From a checkpoint of a small multi-label image tagger.
Model: 2.23M parameters, 48-pixel images, activation relu.
Training: soap at rate 0.0028, 10000 steps, batches of 256.
Data: 36250 training examples, 70.6 epochs.
Rows from block 7 of a small multi-label image tagger, named by matrix and row number. Rows with one number belong to one neuron. Each number is 128 + 24 x the weight over its row's rms, rounded and kept within 0 to 255. All counts start at 0.
After each neuron's rows are labels from the 100 images, of 14848, where the neuron reaches its highest value: "responds to" is what is common among them; "place" is the part of the image that holds the peak. Only what is clearly more common there than usual is listed. The data: Sentinel-2 satellite tiles (TerraMesh). In brackets: how many of the 100.
# fc1: MLP up (model.blocks.7.mlp.fc1.weight, 576x192), inputs 0-191
# fc2: MLP down (model.blocks.7.mlp.fc2.weight, 192x576, transposed), outputs 0-191

fc1.476 [120 136 152 122 107 142 108 130 118 146 115 131  85 121 115 142 165 122  82 130 182 140 111 110 104 136 149 130 104  86 145 152 155 135  87 159 123  95 134 160 112 104 171 104 143 147 129 109  97 143 116 176 136 148 132 124  83 112  86 167 170 136 156 108 137 134 101 123 123 113 102 115 101 112 145 120 132 152 162  96 128 124 140 131 137 135 151  95 121 122 137 140 157 129 155  96 113 165 144 128 123 125 124 145 161 157 148  74 142 159 124 170 105  64 168 166 133 112 129 114  94 122 126 149 163 118 133 137 129  94  76  92  88 160  86 121 152 156 157 161 123 102 138  94 146 122 142 157 173 103 151 155 119 127 119 122 102 122 120 107 114 135 115 101  92 132 158 139  99 147 118  98 144 145 152 130 144 146 113 116  92 132 127 123  68 148 114 110 103  74 148 108]
fc2.476 [147 107 100 119 161 101 151  88 121 153 119 123 155  97  97  61 153 137 143 128 113 136 118 162 125 112 138  64 110 156 113 153 136 123 142 118 130 157 181 126 168 120  86 105 124 126 137  70 127  96 138 134 130 137  75 169 161 135 132 113 122 150 123 135 117  91 168 134  99 120 152 134 148 172  94 170 160  99 101 143 148  87  93 162 119 105 133 152 132 143 130  97 142  97 105 142 109 144 131 122 104 114 155 140 108 107 142 186 149 130 127  72 156 167 118 172 124 136 123 109 107 103 108 133 105 138 147 112 133 150 125 111 130 108 139 133  83 155 123 141 126 110 131 139 125 100 118 140 136  93 132 121 133 149 159 115 144 114 143 127 140  94 152 151 135 172 122 121 118 110 133 204 114 148 113 133 144 156 118 110 162 123 121 105 157 111  79 129 131 172 127 125]
responds to: clouds (81); main land cover: trees (45)
place: top left (27)

fc1.180 [188 137 148 122 112 105 161 115 112 118 119 101  95 134  99 143 147  93 170 179 112 131 158 171 162 125 115  93 125 118 191 105 132 137 107 163 144 113  87 115 131 115 120 149 105 152 160  96  92 111 115 134 154 148 103 125 188 120  88 108  90 145 131 104 144 114 122 153 131 156 133 128 135 135  79 111 133 172 153 130 121 123 140 177 117 116 106 124 100  85 126 127  94 114 113 117 177 137 135 136 131 149 114 108  87 114 115 144 116 114 154 144 159 104 132 141 151 126  93 137 137 128 140 117 141 160 134 156 135  99 136 123  87 121 117 108 162 128 143 158 136 139 140 180 128  94 122 128 139 144 114 124 122 145 101 122 151  99  85 147 156 120 169 154  92 114 122 116 153 150 180 151 136 149 131 122 159 177  65 138 121  97 129 103 107 156 129 144 117 108 164 113]
fc2.180 [121 141 131 123 142  74  72 126 145 130 127 116 143 137 114 115 123 122 109 131 103 142 133 105 134 112 143 138 114 147  95 115 113 147 136 103  97  92 120 161 142 131 148 118 143 142 146 116 103 176 138 130 162 151 141 108 104  99 177 152 165 112 115 178  60 122  71  80 151  77  99 134  96 111 138 105 121  91 106 166 105  89 111  94  80 125 128 146 142 135 100 124  97 122 160 111 124 135 130 115  69 149 150 104 138 145 141 118 111 108 103 129 105 141 114 133  87 118 175 107 150 138 156  76 115 119 141 144 116 147 133 120 120 128 158 159 100 137 114 115 163 135 149  84 114 119 151 141 135 123 112  96 149 126  98 145  99 139 123  90 122 108 120 124 160 141 132 143 109 129  59 128 129  88 121 104 106 131 146 113 119 163 111  96 134 138 152 113 189 112 121 111]
responds to: snow or ice (49); flooded vegetation (37)
place: top left (67)

fc1.175 [ 94 125 129 124 155 167 117  99 122 147 116  82 140 113 109 125 128 152 125 141 152 144 139  93 105 123 131  94 128 143 149  87 126 136 128  88 122  88 112 106 125 111 111 127 177 106 125 105 131 115 139 104 119 163  99 135 131 121 117 110  95 121  79  97 138 141 190 147 144  90 152 160 137 117 122 113 126 147 135 112 138 107 139  75 106 140 115  84 151 160  99 127 129  97  62 119 143  93 105  69 124  92 144 132  84 100  97 128  85  71 142 156 145 122 116 138 143 100 118 147 141  88 113 127 110 162 106 142 124  99 137 127  78 107 116 122 119 130 127 128  72 121 111 133  84 157 105 127 128 165 176 130 117 143  94 108 134 129 105 108 117 123  83 160 140 124 124 111  92 127  90 139 181 115 132 163 137 123 139  73 119 156 122 132 149 146 137 129 136 129 111 112]
fc2.175 [138 168  72  93 118 118 146  95 179 137 158 160 151 119 105 157 180 119 143 163  83 137 105 107 164 138 169 105 108 124 150 187 174  87 152 153 121 114 133 139 135 107 140 115 133 123 134  93 110  98 104 137  88 119 100 144 106 103 145 151 157 129 132 152  93 152 113 109 123 133  80 134  91 137 133 130 111 109 130 117 154 131 153 152 157 147 132 117 129 112 127 122 102 137 138 121  89 168 174 156 132 121 120 105 113 129 137 172 193 152 167 103 120 101 142 101 124 101 128  91 158 180 158 113 115 133 147 129 115 134 152 105 173 141 143 137 135 117 111 143 104 161  98 117 137 124 144 114 111 117  93 175 127 150 138 135 108 126 155 128 149 152 139 131 120 131 123  87 140 135 128 149 141 167 104 114 107 148 132 184 160 141 143 141 128 136 144 149 162  87 151 136]
responds to: snow or ice (70); main land cover: snow or ice (55)
place: top left (37)

fc1.512 [137 178  96  98 108 140 152 106  94 127 145  99 102 125 102 177 119 118 105 135 152 152 151  99 119  93 158 116  96 154 149 121 167 110 108 137  84 118 114 163 127 129 162 117 106 123 139 152 164 107 130 128 118 119 166 132 144 141 138 142 126 120 103 125 116 134 120 103  99 101 147 147 132 133  83 103 127  62 111 125 114 145 156 132 150 106 126 168 153 171 129 104 167 134 135 126 112  87 118 131 127 138 154  96  93 107 128 170 149 115  94 142 133 130 105 158 127 186 157 116 147 138 106 141 143 129 152 116 135 115  56 145  75 128  80  95 123 132 141 153 118 121 134 138 134 152 116 144 181 109 132 111 146 114  99 149 146  84 112 119 112 163 114 142 136  91 142 138 115 169 135 116 122 119 169 126 108 145 168 123 122 126 102  98  85 151 152 179 105 122 171 129]
fc2.512 [120 112 156 115 133 125 151 133 130 162 122 123 114 109 178 105 184 131 131 100 113 114  81 151 144 124 122  86 146  90 157 134 115 140 143 153 149 153 135 129 117 124 105 155 127 103 116 113 126 132 108 118 134 106  86 122 102 109 117 125  99 154 144 151 131 106 149 180 161 164 114 150 160 106 126 174 154 125 120 142 180 132 108 138 153 136 137 121 127 116 133 152 120 133 123 114 180 143 107 152 145 101  74 151 143 125 112 117 105 158 145 120 132 145 140 130 183 115 134 141 110  81 150 161 137 133 110 143 158 140 127 116 164 118 150 105 162  84 100 108 110 113 133 151 113 141 154 152 114 131 129 151  80 126 135 151 148 164 175 117 121  95 184 164  90 162 128 169 107 113 104 122 134 188 137 150 201 138  99 150 143 114 150 169 133 131 119  99 121 162 114 138]
responds to: trees (88); clouds (76); main land cover: trees (51)
place: top centre (31)

fc1.303 [137 160 130 164 132 149 113 107 144 135 182 119 123  91 127 155 135 126 118 144 147 137 153 109 106 140  95 144 141 149 105 122 134 137 153 136 132 124  94  93 108 171 129 110 159 131  70 137 136 137 132 135 145  96 121 113 124 151 134 124 125 109 102 111 127 109 152 144 174 163 138 109 133 121  94 133 135 145 156 153 141 144 142 109  94 121 129 107 183 183  96 132 150 111 112 150 164  79 138 111 185 112 106 122 132 111  84  95 108 107 161 135 175 108 102 128 111 130 124 164 112 118 100 114 145 172 150 149 127 140 120 124 105 136  91 126 112 102  85 114 122 120 101  81 111 152 112 122 132 133 155 114 122 121 108 105 144 179 119 104 156 113 129 160 128 136 115 143 106  98  30  95 134 117 127 167 120 151 156 104 121 129 151 120 177 165 172 122 155 134 138 112]
fc2.303 [157 146 114 136 106 120 142 114 143 131 126 142 117 151 113 134 110 107 128 156  83 138 129 116 154 123 132 119 122 163 156 126 169 131 147  98  89 116 158 156 165  85 149 104 134 115 124 151 112 108  93  91 125 129 144 164 138  99  94 113 120  93 131 115 125 161 104 100 113  81 148 118  83 122 117  83 108 111 150 159 146  80 143 125 120 135 118 101  90 114 100 100 117 122 122  87  57 138 142 114 126 127 125  95 128 119 155 129 165 119 126 107 123 123 139 102  94 108 128 109 127 155 157  80 108 145 139 113  90 132 137 116 144 102 128 141 165 120 113 161 116 168 178 140 114 119 162 155 140 145 147 121 173 162 113 112  77 122 127 139 127 167  87 118 156 141 124 104 141 128 152 154 134 117 108  93  49 112 104 172 154 126  91 113 121 175 164 123 116 115 120 137]
responds to: snow or ice (75); main land cover: snow or ice (71)
place: top left (30)

fc1.571 [113 109 108 161 147 131 149 145 134 134 119 137 120 156 154 115 138 115 156 155 163 145 134 100 127 147 114 140 124 113 137 122 104 123 138 120 141  87 147 150 139 115 133 107  94 120 168 173  52 120 115  93 151  71 124 109 126 118 137 152 137 152 160  96  68 137 107 135 141  92 131  97 116  91 122 141  84 134 119 133 125 106 138 148 165 111 110 130 127 167 162 126 170 122 144 141 142 120  87 112 126 121 102 126  84 157  99 129 116 136  68 161 124 139 158 175 152 133 144 120 150 117 119 133 141 129 159 110 126 119 115 114  95 164 132 189 158 136  81 131 171 156 117 123 105 140 111 122 101 146 165 155 161  94 133 198 124 152 134 140 124 143 111 106 142 132 177 155 175 158  89 117 126 107 121 139 105 134 133 113 155 125 127 181 104 117 144 110 132 144 125 115]
fc2.571 [122 137 171 124 153 136 121 120  82 146 137 142 128 106 139 111 120 138 120 107  90 101  98 136 176  91 127 151  82 144 135 131 150 115 123 110 122 139 130 123 146 101 123 163 164 103 119 117 124 150 106 144 153 126 135 120  65 120 135 112 135 106 116 149 142  97 167 129 124 148 137 137 133 161 140 125 180 110 141 106 131 100 133 116 130 157 125 121 179 107 137 127 128 117 116 113 109 173 163 171 165 116 151 141 112 103 149 151 112 116 146  83 128 175 139 105 114 128  84 121  86 116 132 120 130 136 135 146 178 139 115 168 181  86 120  73  88 119 143  99 118 101 126 161 155 124 125 183 173 132 121 155 109 143 111 130 126 114 158  81 139  85 143 150 110 121 110 118  96 125 161 133 137 162 185 113 115 133  92 168 136 137 123 120 154  65 102 131 147 140 120 142]
responds to: main land cover: water (39)
place: bottom left (35)

fc1.250 [124 131 144 118 100  87 106 146  88 145  87 127 102 126 110 135  87 138 143 126 110 116 106 157 133 137 130 140 138  99 144 131 141  82 168 104 125 128 158 111 177 142 132 115 126 122 136 111 173  87  82 123 137 104 127 138  88 119 143  87 141 161 135 132  95 108 149 104 193 135 118 128 115  94 166 145  76 134 149  77 127 115 133 191 184 148 128 132 128 148 107 147 163 142 118 133 129 137 119 141 161 132 141  95 149 156 128 127 138 110 152 120  98 152 114 170  84 153 142 125 155 145  90 138 135  91 149 144 122 141 139 136 144  96 126 126 137 112 156 176 109 106 155 107 139 116  87 161 154 101 105  91 131 101 148 111 104 119 136 136 131 153 175 117 110 134  77  74 112 120  89 127 161 125 113 121 124  85 136 122 137 149 140 117 119  80 148 111 126 103 128 103]
fc2.250 [ 83 101  87 119 159 141 164 122 148 117 178 153 117 143 131 150 170 125  96 117 152 110 116 115 109  95 159 139 126 132  94 146  71 157 103 139 117 155 101 128 111 149 129 122 101 111 144 135  98 107 162 117 105 110  60 111 142 135 115 160 122 130 114 126 159 127 126 165  85 151 135 128 163 151 110 123 166 142 117 183 171 165 124  72 107 130 150 134 127 103 144 170 115 123 132 108 165 173 104 130 117 128 100 140 119 128 146 134 105 133 131 112 106 119 134 122 132 108 112 116  97 157 113 134  78 179 107 150 131 120 109 141 115 150 137 100 117 125 104  94 106  99  94 137 134 115 128 118 109 112 104 167 100 135 113 142 143 146 105 118 110 108  85 149 142 154 194 121 130 117 154 145 153 166 203 118 137 141 129 118 133  90 147 123 165 150 117 141 158 133 122 140]
responds to: clouds (34)
place: top left (33)

fc1.420 [125 115 147 126 115 110 151 111 138 186 155 149 133 123 169 148 118 155 102  81 129 149 101 100 108 154 135 139 152 117 115 180 131 136 105 133 109 115 114 116  96 114 134  99 127  97  96 128 133 144 122 156 150 119 105 119  82 128 126  83 121 128  88 131 145 126 113 108 163 169 132 138 124 163 135 100 121  90 119 150 101  98 165 169 180 135 143 171 109 126 122 100 116 111  99 110 102 142 150 146 103 123 131 126 121 109 131 166 154 161  73 147 111 122 140 122 160 108 173 130 109 101 123 163  91 102 127 138 146 137 128 160 152 119  86  83  86 143  84 119 129 143 129 124 108 101 114 154 117 104 202 149 125 136 144 110  71 109 152 113 125 188 108 128 150 106 123 120 103 147 118  68 155 106 136 109 122 115  96 104 121 139 147 117 142 127  94 123 132 129 131 103]
fc2.420 [114 166 132 154 131 158 111 108 108  88 130 101 168 149  97  88 115 115 129 149 138 137 154 139 106 109 139 141 126 193 117 126 136 113 166 171 155 116 117 115 114 142 111 142 160 142 121 143  72 120 140 118 118 136 146 122 187 123 127 131 133 100 146 118 112 108 131 102 124  78 131 107 144  80 148 117 132 127 128 127 132 136 118  86  56 134 111  79 133 147  87 153 155 134 148 144 111 114 110  94 149 163 133  97 112 161 127 131 132 104 161  95 118 114 119 160 113 124 112 127 154 168 148  96 147 118 145 129  89 127 133  96  99 138 140 214 200 117 131 156 127 101 140 150 116 124 127 123 122 156  62 102 165 129 135 114 149 120 128 186 135 130 136 130 114 107 114 126 133 122 108 183 120 118 113 110 139 159 144 135 145 132 146 116  99 140 158 111 116 111 129 142]
responds to: snow or ice (68); main land cover: snow or ice (65)
place: bottom left (47)

fc1.107 [134 152 107 119 133 115 123 178 119  75 138 156 127 142 115 129 113 162 135 117 158 122 122 141 147  70 146 143  93 107 110 116 108 133 165 128  80 132 144  85 102 143 123 135 145 137 140 120 147 153 167 127 153 111 177 128 123 111 113 134  78  96  98 150 113 143 110 132 126 153 181  64 114 106 144  99 158 176 132 130 126  95 152 123  94 123 150 150 148 133 148 130 130 125 109 146 108 177  93 143 118 149 151 131 118 119 108 109 131 136 122 100 160 148 188 147 125  93 122 112  86 113 130  84 130 149 132 105 153 162  86 141  87 104 105 120 127 167 185 124 141 119 126 145 120 102 127 141 111 116 130 155 131 126 173 135 144 167 158 136  95 118 134 108 148 136 133  98 103  75 110 127 174 144 133 119 151 166 120 148 109 121 116  94 117 161 146 160 108 103 108 147]
fc2.107 [111 125 139 117 168 137 129 113 145 173 158 125 121 140 144 130 126 134 164  91 118 135 144 145 114 161 150  92 165 127 133 138 136 111 143 124 142 128 128 122 138  92 139 148  96 132 128 129 122  86 128  94  85 143  80 128 121 127 115 111 126 144 178 111 143 130 148 161 105 145 141 116 177 105 126 153 108  91  99 144 144 154 115 122 154 122 134 113 107 113 115 163 168 133 108 129 165 102 158 171 121  98 124  97 141 141 148 136  93 112 134 161 122  95  87 111 176 142 134 150 108 131 118 198 129 120 113 170  83  97 190 136 156 152 124 118 152  96 110 111  94 160 108  85 136 124 132 141 154  74 107  91 163 107 118 127  97  84 122 110 169 118 128 133 144 121 117 162 138 181 115 101 105 129 148 145 137 132 148 113 124 160 164 170 165 139 134 116 118 142 169 114]
responds to: crops (84); main land cover: crops (71); built area (66)
place: middle left (32)

fc1.58 [114 175 121  97  88 124 169  98 139 145  78 128  93 139 133 127  87 126 137 129 115  94 118 204 171 124 108 156 128 121  88 123  98 126 134 171 161 128 130 103 170  93 108 122 152 125 124 126 152 115 137 120 153 124 120  94 105 100 151 110 144 187 114  96  91 113 160 178 114  81 132 177 105 135 153 135 123 172 115 112 138 113 135 139 130 108  87  84 117 137 138 138 136 142 132 132 133 132 149 144 136 162 139 101 140 156 124 131 132 121 112 115 135 120 129 178 101 115 120 123 139 129 155 137 101 109 112 121 118  96 120 141 128 117 155 123  99 122 141 139 149 106 112 124 149 168 138 104 130 102 120 124 122 109 136 131 126 116 152 115 157 139 125 101 144 113 187  86 113 109 155 117 156  80  69 105 145 141  96 145 135 173 106 141 124 143 107  68 149 155  94  94]
fc2.58 [104  77 127 144 174 149 121 137 116 119 152 142 115 145 144 166 173 137 104 102 155 132 121  46  98 138 134 134 110  78 175 123 100 101 118 106 119 138 107 148 110 154 114 180 116  87 144 148 122 124 111 105 120  78 126 111 104 151 126 151  59 114 123 146 172 124  94 124 136 190 136 102 141 130 100 134 120 105 111 152  96 162 125 118 140 158 126 159 149  96 150 131 120 141 119 109 149 164 123 126 161 100 105 175 152 103 136 107 117 145 135 123 152 137 142 144 186 133 142 114 150 132 101 123 167 163 131 152 134 153 129 131 131 153  88 102 108 132 125 106 131 131  89 139 153 135 107 157 112 125 133 140 102 111 125 147 151 156 140 147  91  97 122 127 122 163 114 169 132 130 129 163 122 170 174 160 128 103 133 109 149 101 147 132 125 110 141 135 107 121 165 143]
responds to: water (66)
place: top left (32)

fc1.46 [121 114 129 143 120 114 132 111  71 104 119 115  84 180 115 141 128 144  73 116 121 160 175 177 160 152 118 134 150 175 125 100 147 101 137 171 153 124  89 177 118 122 134 157 126 159  92  94 121 134 165 140 150 112 136  95 129 116  92 138 144 140 133 122 146 142 111 152 148 143 125 152 116 149 140 111 121  91 133 133 133 122 107 173 112 137 140 126 117 126 138 130 141 101 147 154 123 159  69  64 133 148 148 129 152 137 186  84 107 141 119 119 102 106 155 110 145 118 140 134 108  88 162 140 128 119  96 117 120 164  95 133 103  99 132 156  98  97  84  98 169  94 110 115 149 161 156 153 111 150 108 168 105 121 142 183 116 132 139 101 124 117 130 126 138 158 117 151  81 121 145 133 110 137 124 144 126  92 142 143 116 138 115 154 141 123 127 135 153  92  93 131]
fc2.46 [179 129 157 124 166 103 115 142 188 146 169 180 163  89 117 104  94 115 146 142  83 110 124 105 116 142 132 133 102 111 121  92 143 131 113 117  89 147 160  96 153 148  99 137 125 114 166 165 134 161 138 163 168 107 150 128 114 154 139 112 140 102 110 114 114 123 133 126 115 123 141 121 142 139 126 112 144 176 127 100 124 129 143 122 149  83 127 109  85 159  95 130 127 117 149 112 117 101 147 135  78 143 117 107 100 119  90 126 155 134 153 133 128 161 118 144 100 126 122 119  98 119 109  87  77 118 127 102  98 109 119 101 132 142 122 142 144 158 192 152 131 167 146 159 126 166 168  84 161 132  98  91 166 122 152 104 151 131 103 134 116 135 121  95 133  97 103 108 135 132 120  88 138  89 148 130  76 171 127 117 141 137 114 116 120 138 126 138 139 118 171 159]
responds to: main land cover: water (34)
place: top left (33)

fc1.173 [142  88 115 167  99 159 116 147 162 111 143 122 114 177 134 178 115 123  78 139 185 141 111 135 151 128 128 150 105 141  95 105 143 135 117 128 105  69 135  85 128 152 140 129 142  78 100  99 103 104 109  96 145 118 120 139 151 159 155 146 111 101 125 118  96 179 114 111 135 124 123  88 164 124 160 141 101 150 131  98 117  88 175 136  94 166 116 110 134 110 128 136 140 100 152  88  91 126 114 157 134 151  95 145 135 153 102 131 116 137 154 132 124 147 103  88 139 115 110  88 107 105 105 126 127 140  99 126 108 121 104 107 151 122 133 105 144 180 132  88 101 157 135 124 116 127 127  89 118 142 116 121 186 161 144 117 104 162  93 146 126 140 147 140 140 149 115  94 182 148 113 111 125  95 106 122 100 140 102 139 137 156 154 109 139  84 135 163 133 134 114 155]
fc2.173 [108 173 131 117 157 114 158 134 115 129 112 106 117 115 137 115 159  99 156 116 108  87 127 138 104 165 145 113 119 100 130 111 105 131 113 121 134 170  99 128 107 103 143 137 100 128 146 108 185 137 114 148  63 152 111 122 118 129 120 115 120 149 139 118 164 115 120 147 115 142 132 142 145 147  76 126 157 145  95 146 161 162  97 133 155 113 154 145 135 125 153 166 128 181 143 116 187 137 106 136 147 114 172 142 142 136 149 131 130 149 135 132 144 123 149 140 153 147 109 157 139 175 135 197 158 126 139 154 160 155 144 149 146 138 124 172 100 111 137 134 116 121  98  96 118 100 115 120 114 107 135 153  79  88 122 157 156 111 150 105  81  92 111 136 105 148 137 141 110 112 174 139 125 171 157 188 165  90 172 127 111 110 140 161 135 142 100  95 128 134 113 144]
responds to: crops (68); main land cover: crops (47)
place: top right (30)

fc1.262 [129 170 135 136  97 144 147 139 124  84 126 100 143 105 120 161 143 114 147 148 111 126 132 168 165 132  97  88 114 140 163 112  85 146 113 101 146 152 143 107 117 199 122 107 114  97 136 165 118 137 168 101 143 115 144  75 121 130 159 132 129 147  98 171 138 131 113  63 141 144 104 123 161 172 150 129 111 120 116 132 141 143 127 160 131 126 107 105 127 109 114 100 110 134 124 152 114  98 123  94 161 135 104 131  79 171 145 125 120 139 110  71 109 121 145 110 101 126 149 161 144 137  94  97 124 152 145 110 124 120 143 127 168  92 136 139  86 121 107  92 142 146 107 114 118 135 128 121  94 166 138 144 131 133 121 119 106 163 107 138 137 169 131 124 156  72 142 127 100 169 108 122 171 112 161 138 117 108 142 108 171 116 101 176 156  92  99  91 154 125 113 139]
fc2.262 [159  91 148 171 145 102  96 124 110 144 114 115 131 105 156  71 113 152 113 120  89 109 144 109 123 139 101 145 160 140  99 160 142 153  98 134 125 105 117 133 159  58 145 130 138 133 133 120 128 103  96 134 143 119 108 135 135 123 121 126 178  64 102 151  93  95 178 144 125 102 156 126 111  89 110  96 128  98 141 107 101 136 151 112  91 105 150 115 135 128 146 106 113 126 145 140  89 138 159 127 106 127 144  55 142  84 125 129 154 110 138 153 154 151 131 142 161 104 103 114 141 119 149  78 100 101 111  92 139 153 129 158 135 141 160 135 166 134 108 186 133 115 146 125 134 140 102  95 127 143 114 109 146  97 155 116 149  74 170 129 106 127 128 140 114 132 105 108 141 155 125 152  97 115  97  96  67 139 118 124 103 137 139 115 117 162 138 128 118 131 146 144]
responds to: main land cover: water (34)
place: top left (34)

fc1.495 [129 128 126 146  67  76 133 127 152 153 146 141 101 128 138 102 132 139 124 140 115 126 126 110 150 109 164 128  83 112  86 120 112 124  82 115 138  84 126 130 151 147  91 113 124 109 141 134 123 114 107  94 107 161  67 135 119 123 118 170 127 102 141 138 156 154 128 140 163 112 152 163 144  99 190 114 140 129 104 116 134 161 147 167 102  69 135 115 139 137 144 147 114  73 108 167 161 106  94 134 120 157 148 116 144 195 110 125  98 158 148 134 141 133 163  93 108 107 137 107  87 128 174  94 124 145 138 124 145 126 134 142 143 150 138 143 160 121 158 121 165 141  96 148  96 149 115 121 121 125 155 102 171 102 134 118 136 131 128 150 133  75 106 119 147 140 123 122 104 107  81 164 122 147  84 130 139  92 148 111 145 159 103 135 111 121 101 152 111 159 122 136]
fc2.495 [ 96  82 137 107 169 166 151 132 113 116 125 138 145 121 145 146 137 124 153  72 173 107 144 141 137 106 106 123 150 109 177 135 124 126 182 120 103 155  88 145 130 128 155 178 117 123 123 103 159 132 124 149  93  88 126 124 134 122 125 103 105 149 127 130 136 120 132 138 113 160 135 138 132 157  87 154 144 137 150 135 121 111 149  84 176 183 148 162 146 131 123 180 107 186 139 116 138 180 152 149 153 107 137 198 137  98 114 114 119 126 115 127 119 142 113 134 161 172 113 155 132 125 128 162 152 108 136 146 152 151 111 131 121  97  92  92 114 111  99 129  99 107 112 131 198 105 106 153 126 103 125 152  76 125 138 172 160 124 125 129 150 151 137 127 110 107 140 150 135 128 160 112 130 142 143 140 137 146 130 133 112  84 176 119 150 108 130 104 120 113 136 160]
responds to: crops (64); main land cover: crops (41)
place: bottom right (32)

fc1.30 [125 166 102 126 112 122 147 110  78  88 136 143 107 124 148 105 119 136 127 139 136 161 134 107 136  79 150 122 107 143 109 143 158  94 123 137  97  92 155 150 103 112 134 130 129 133 149 173 104 121 167 123 129 106 167 110 110 116 128  95 110  95 104 127  97 166 137  80  64 126 127 124 127 117 112 111 107 133  94 121 132 109 129  96 156 157 113 164 140 107 120  98 127 132 135 128 131  84 134 146 141  94 156 120  93 123  91 164 101 119 120 142 132  86 118 133 108 106 138 145 109 101 127 126 126 130 134  77 124 140  54 100 110 109 104  50 141 127 133 143 110 124 133 143 141 186 123 142 121  77 107 112 106 132 149 106 139 134  98 107 117 160 117 142 144 129 127 126  71 106 141 110 160 159 183 117 170 137 144 159 142 144 120 119  69 133 105 129  97 124 120 123]
fc2.30 [112 115 118 115 139 127 136 140 148 144 116 123 149 109 148 141 181 130 132  96 130 101  94 136 115 131  91  82 143  99 135 113 100 140 143 143 137 169 129 118 130 150 128 149 115 129 122  88 163  88 101 126  72 107 103 117 138 137 138 136 103 163 144 155 137 127 125 188 141 187 143 136 168 135 120 162 143 101 142 110 130 144 110 127 149 141 116 116 162 134 178 163 118 147  98 117 158 158 129 170 156 114 101 159 122 128 113 118  98 156 145 111 168 131 147 151 228 163 128 143 120 104 113 182 160 118  94 126 153 132 128 147 129 132 146 136 139  99 136  95 131 147 100 128 126 137 118 119 141 135 114 128  92  96 125 169 156 135 173 120 107 105 153 157 118 130 132 149 141 137 151 152 119 136 180 164 158 111 115 107 128  98 135 164 171 102  97 149  96 158 128 144]
responds to: snow or ice (47); main land cover: snow or ice (38)
place: top left (32)

fc1.256 [125 127 100 143 104 131  93 125 149 134 124 102 150 137 151 104 122 137 146 129 135 122  84  95 111 183 140 118 178 127  76 128 117 119 169 143 147 177 129 134 133 120 131 114 122 138 157 136 105 136 163 122 159 167 110 129 162  94 147 121 156 131 135 138 144 157 126 107 136 114 110 131 123  94 155 113 128 120 102 109 123 113 100 147 154 109 114  79 115 134 154 113 146 144 135 136 136 140 187 167 118 174 111 120 156 149 137 145 122 108 126 105 146  97 146 114 154 103 137 123 136 131 137 149 149  94 167 155 100 158 108 120 137 119  77 149 143 161 129 161 142 115  95 166 115 118 113 138 112 114  85 133 156 104 185 156 150 135  80 124 150 124  92 131 133 131 159  88  96 178 120 119 196 143 151 119  73  96 165 115 136 115 164 108 165 135 121 172 119 101 156 132]
fc2.256 [135 138 159 123 157 153 108 126 138 117  95 126  76 102 109 130 121  95 107 115 146 143 161 135 137  98 110 173 111 111 159 139 167 118 111  92  96  63 135 136 123 144 144  67 129 142 121 121 119 138 121 160 153 130 129 115 129 125 120 147 109 127 129 129  86 117 149  99 145 138 151 107  91 137 115 126 158 135 149 124 150  92 173 132  88 162 146 171 153 108 101 106 127  90 119 138 113 110 114 116 118  90 174 106 112 168 166 121 112 150 115 127 121 160 171 167  95 151 163 147 131 127 125 108 103 160 141 160 152 120 135 135 107 130 136 108 142  99 113 133 123 123 212  93 126 145 127 135 154 146 169  99 105 138 108  80 126 103 117 151 116 111 174 110 119 115  95 148 107 138  87 130  96  84 127 125 139 160 113 154 126 130  68 106  99 121 136 134 127 157 107 133]
responds to: snow or ice (58); clouds (36)
place: top left (35); bottom left (27)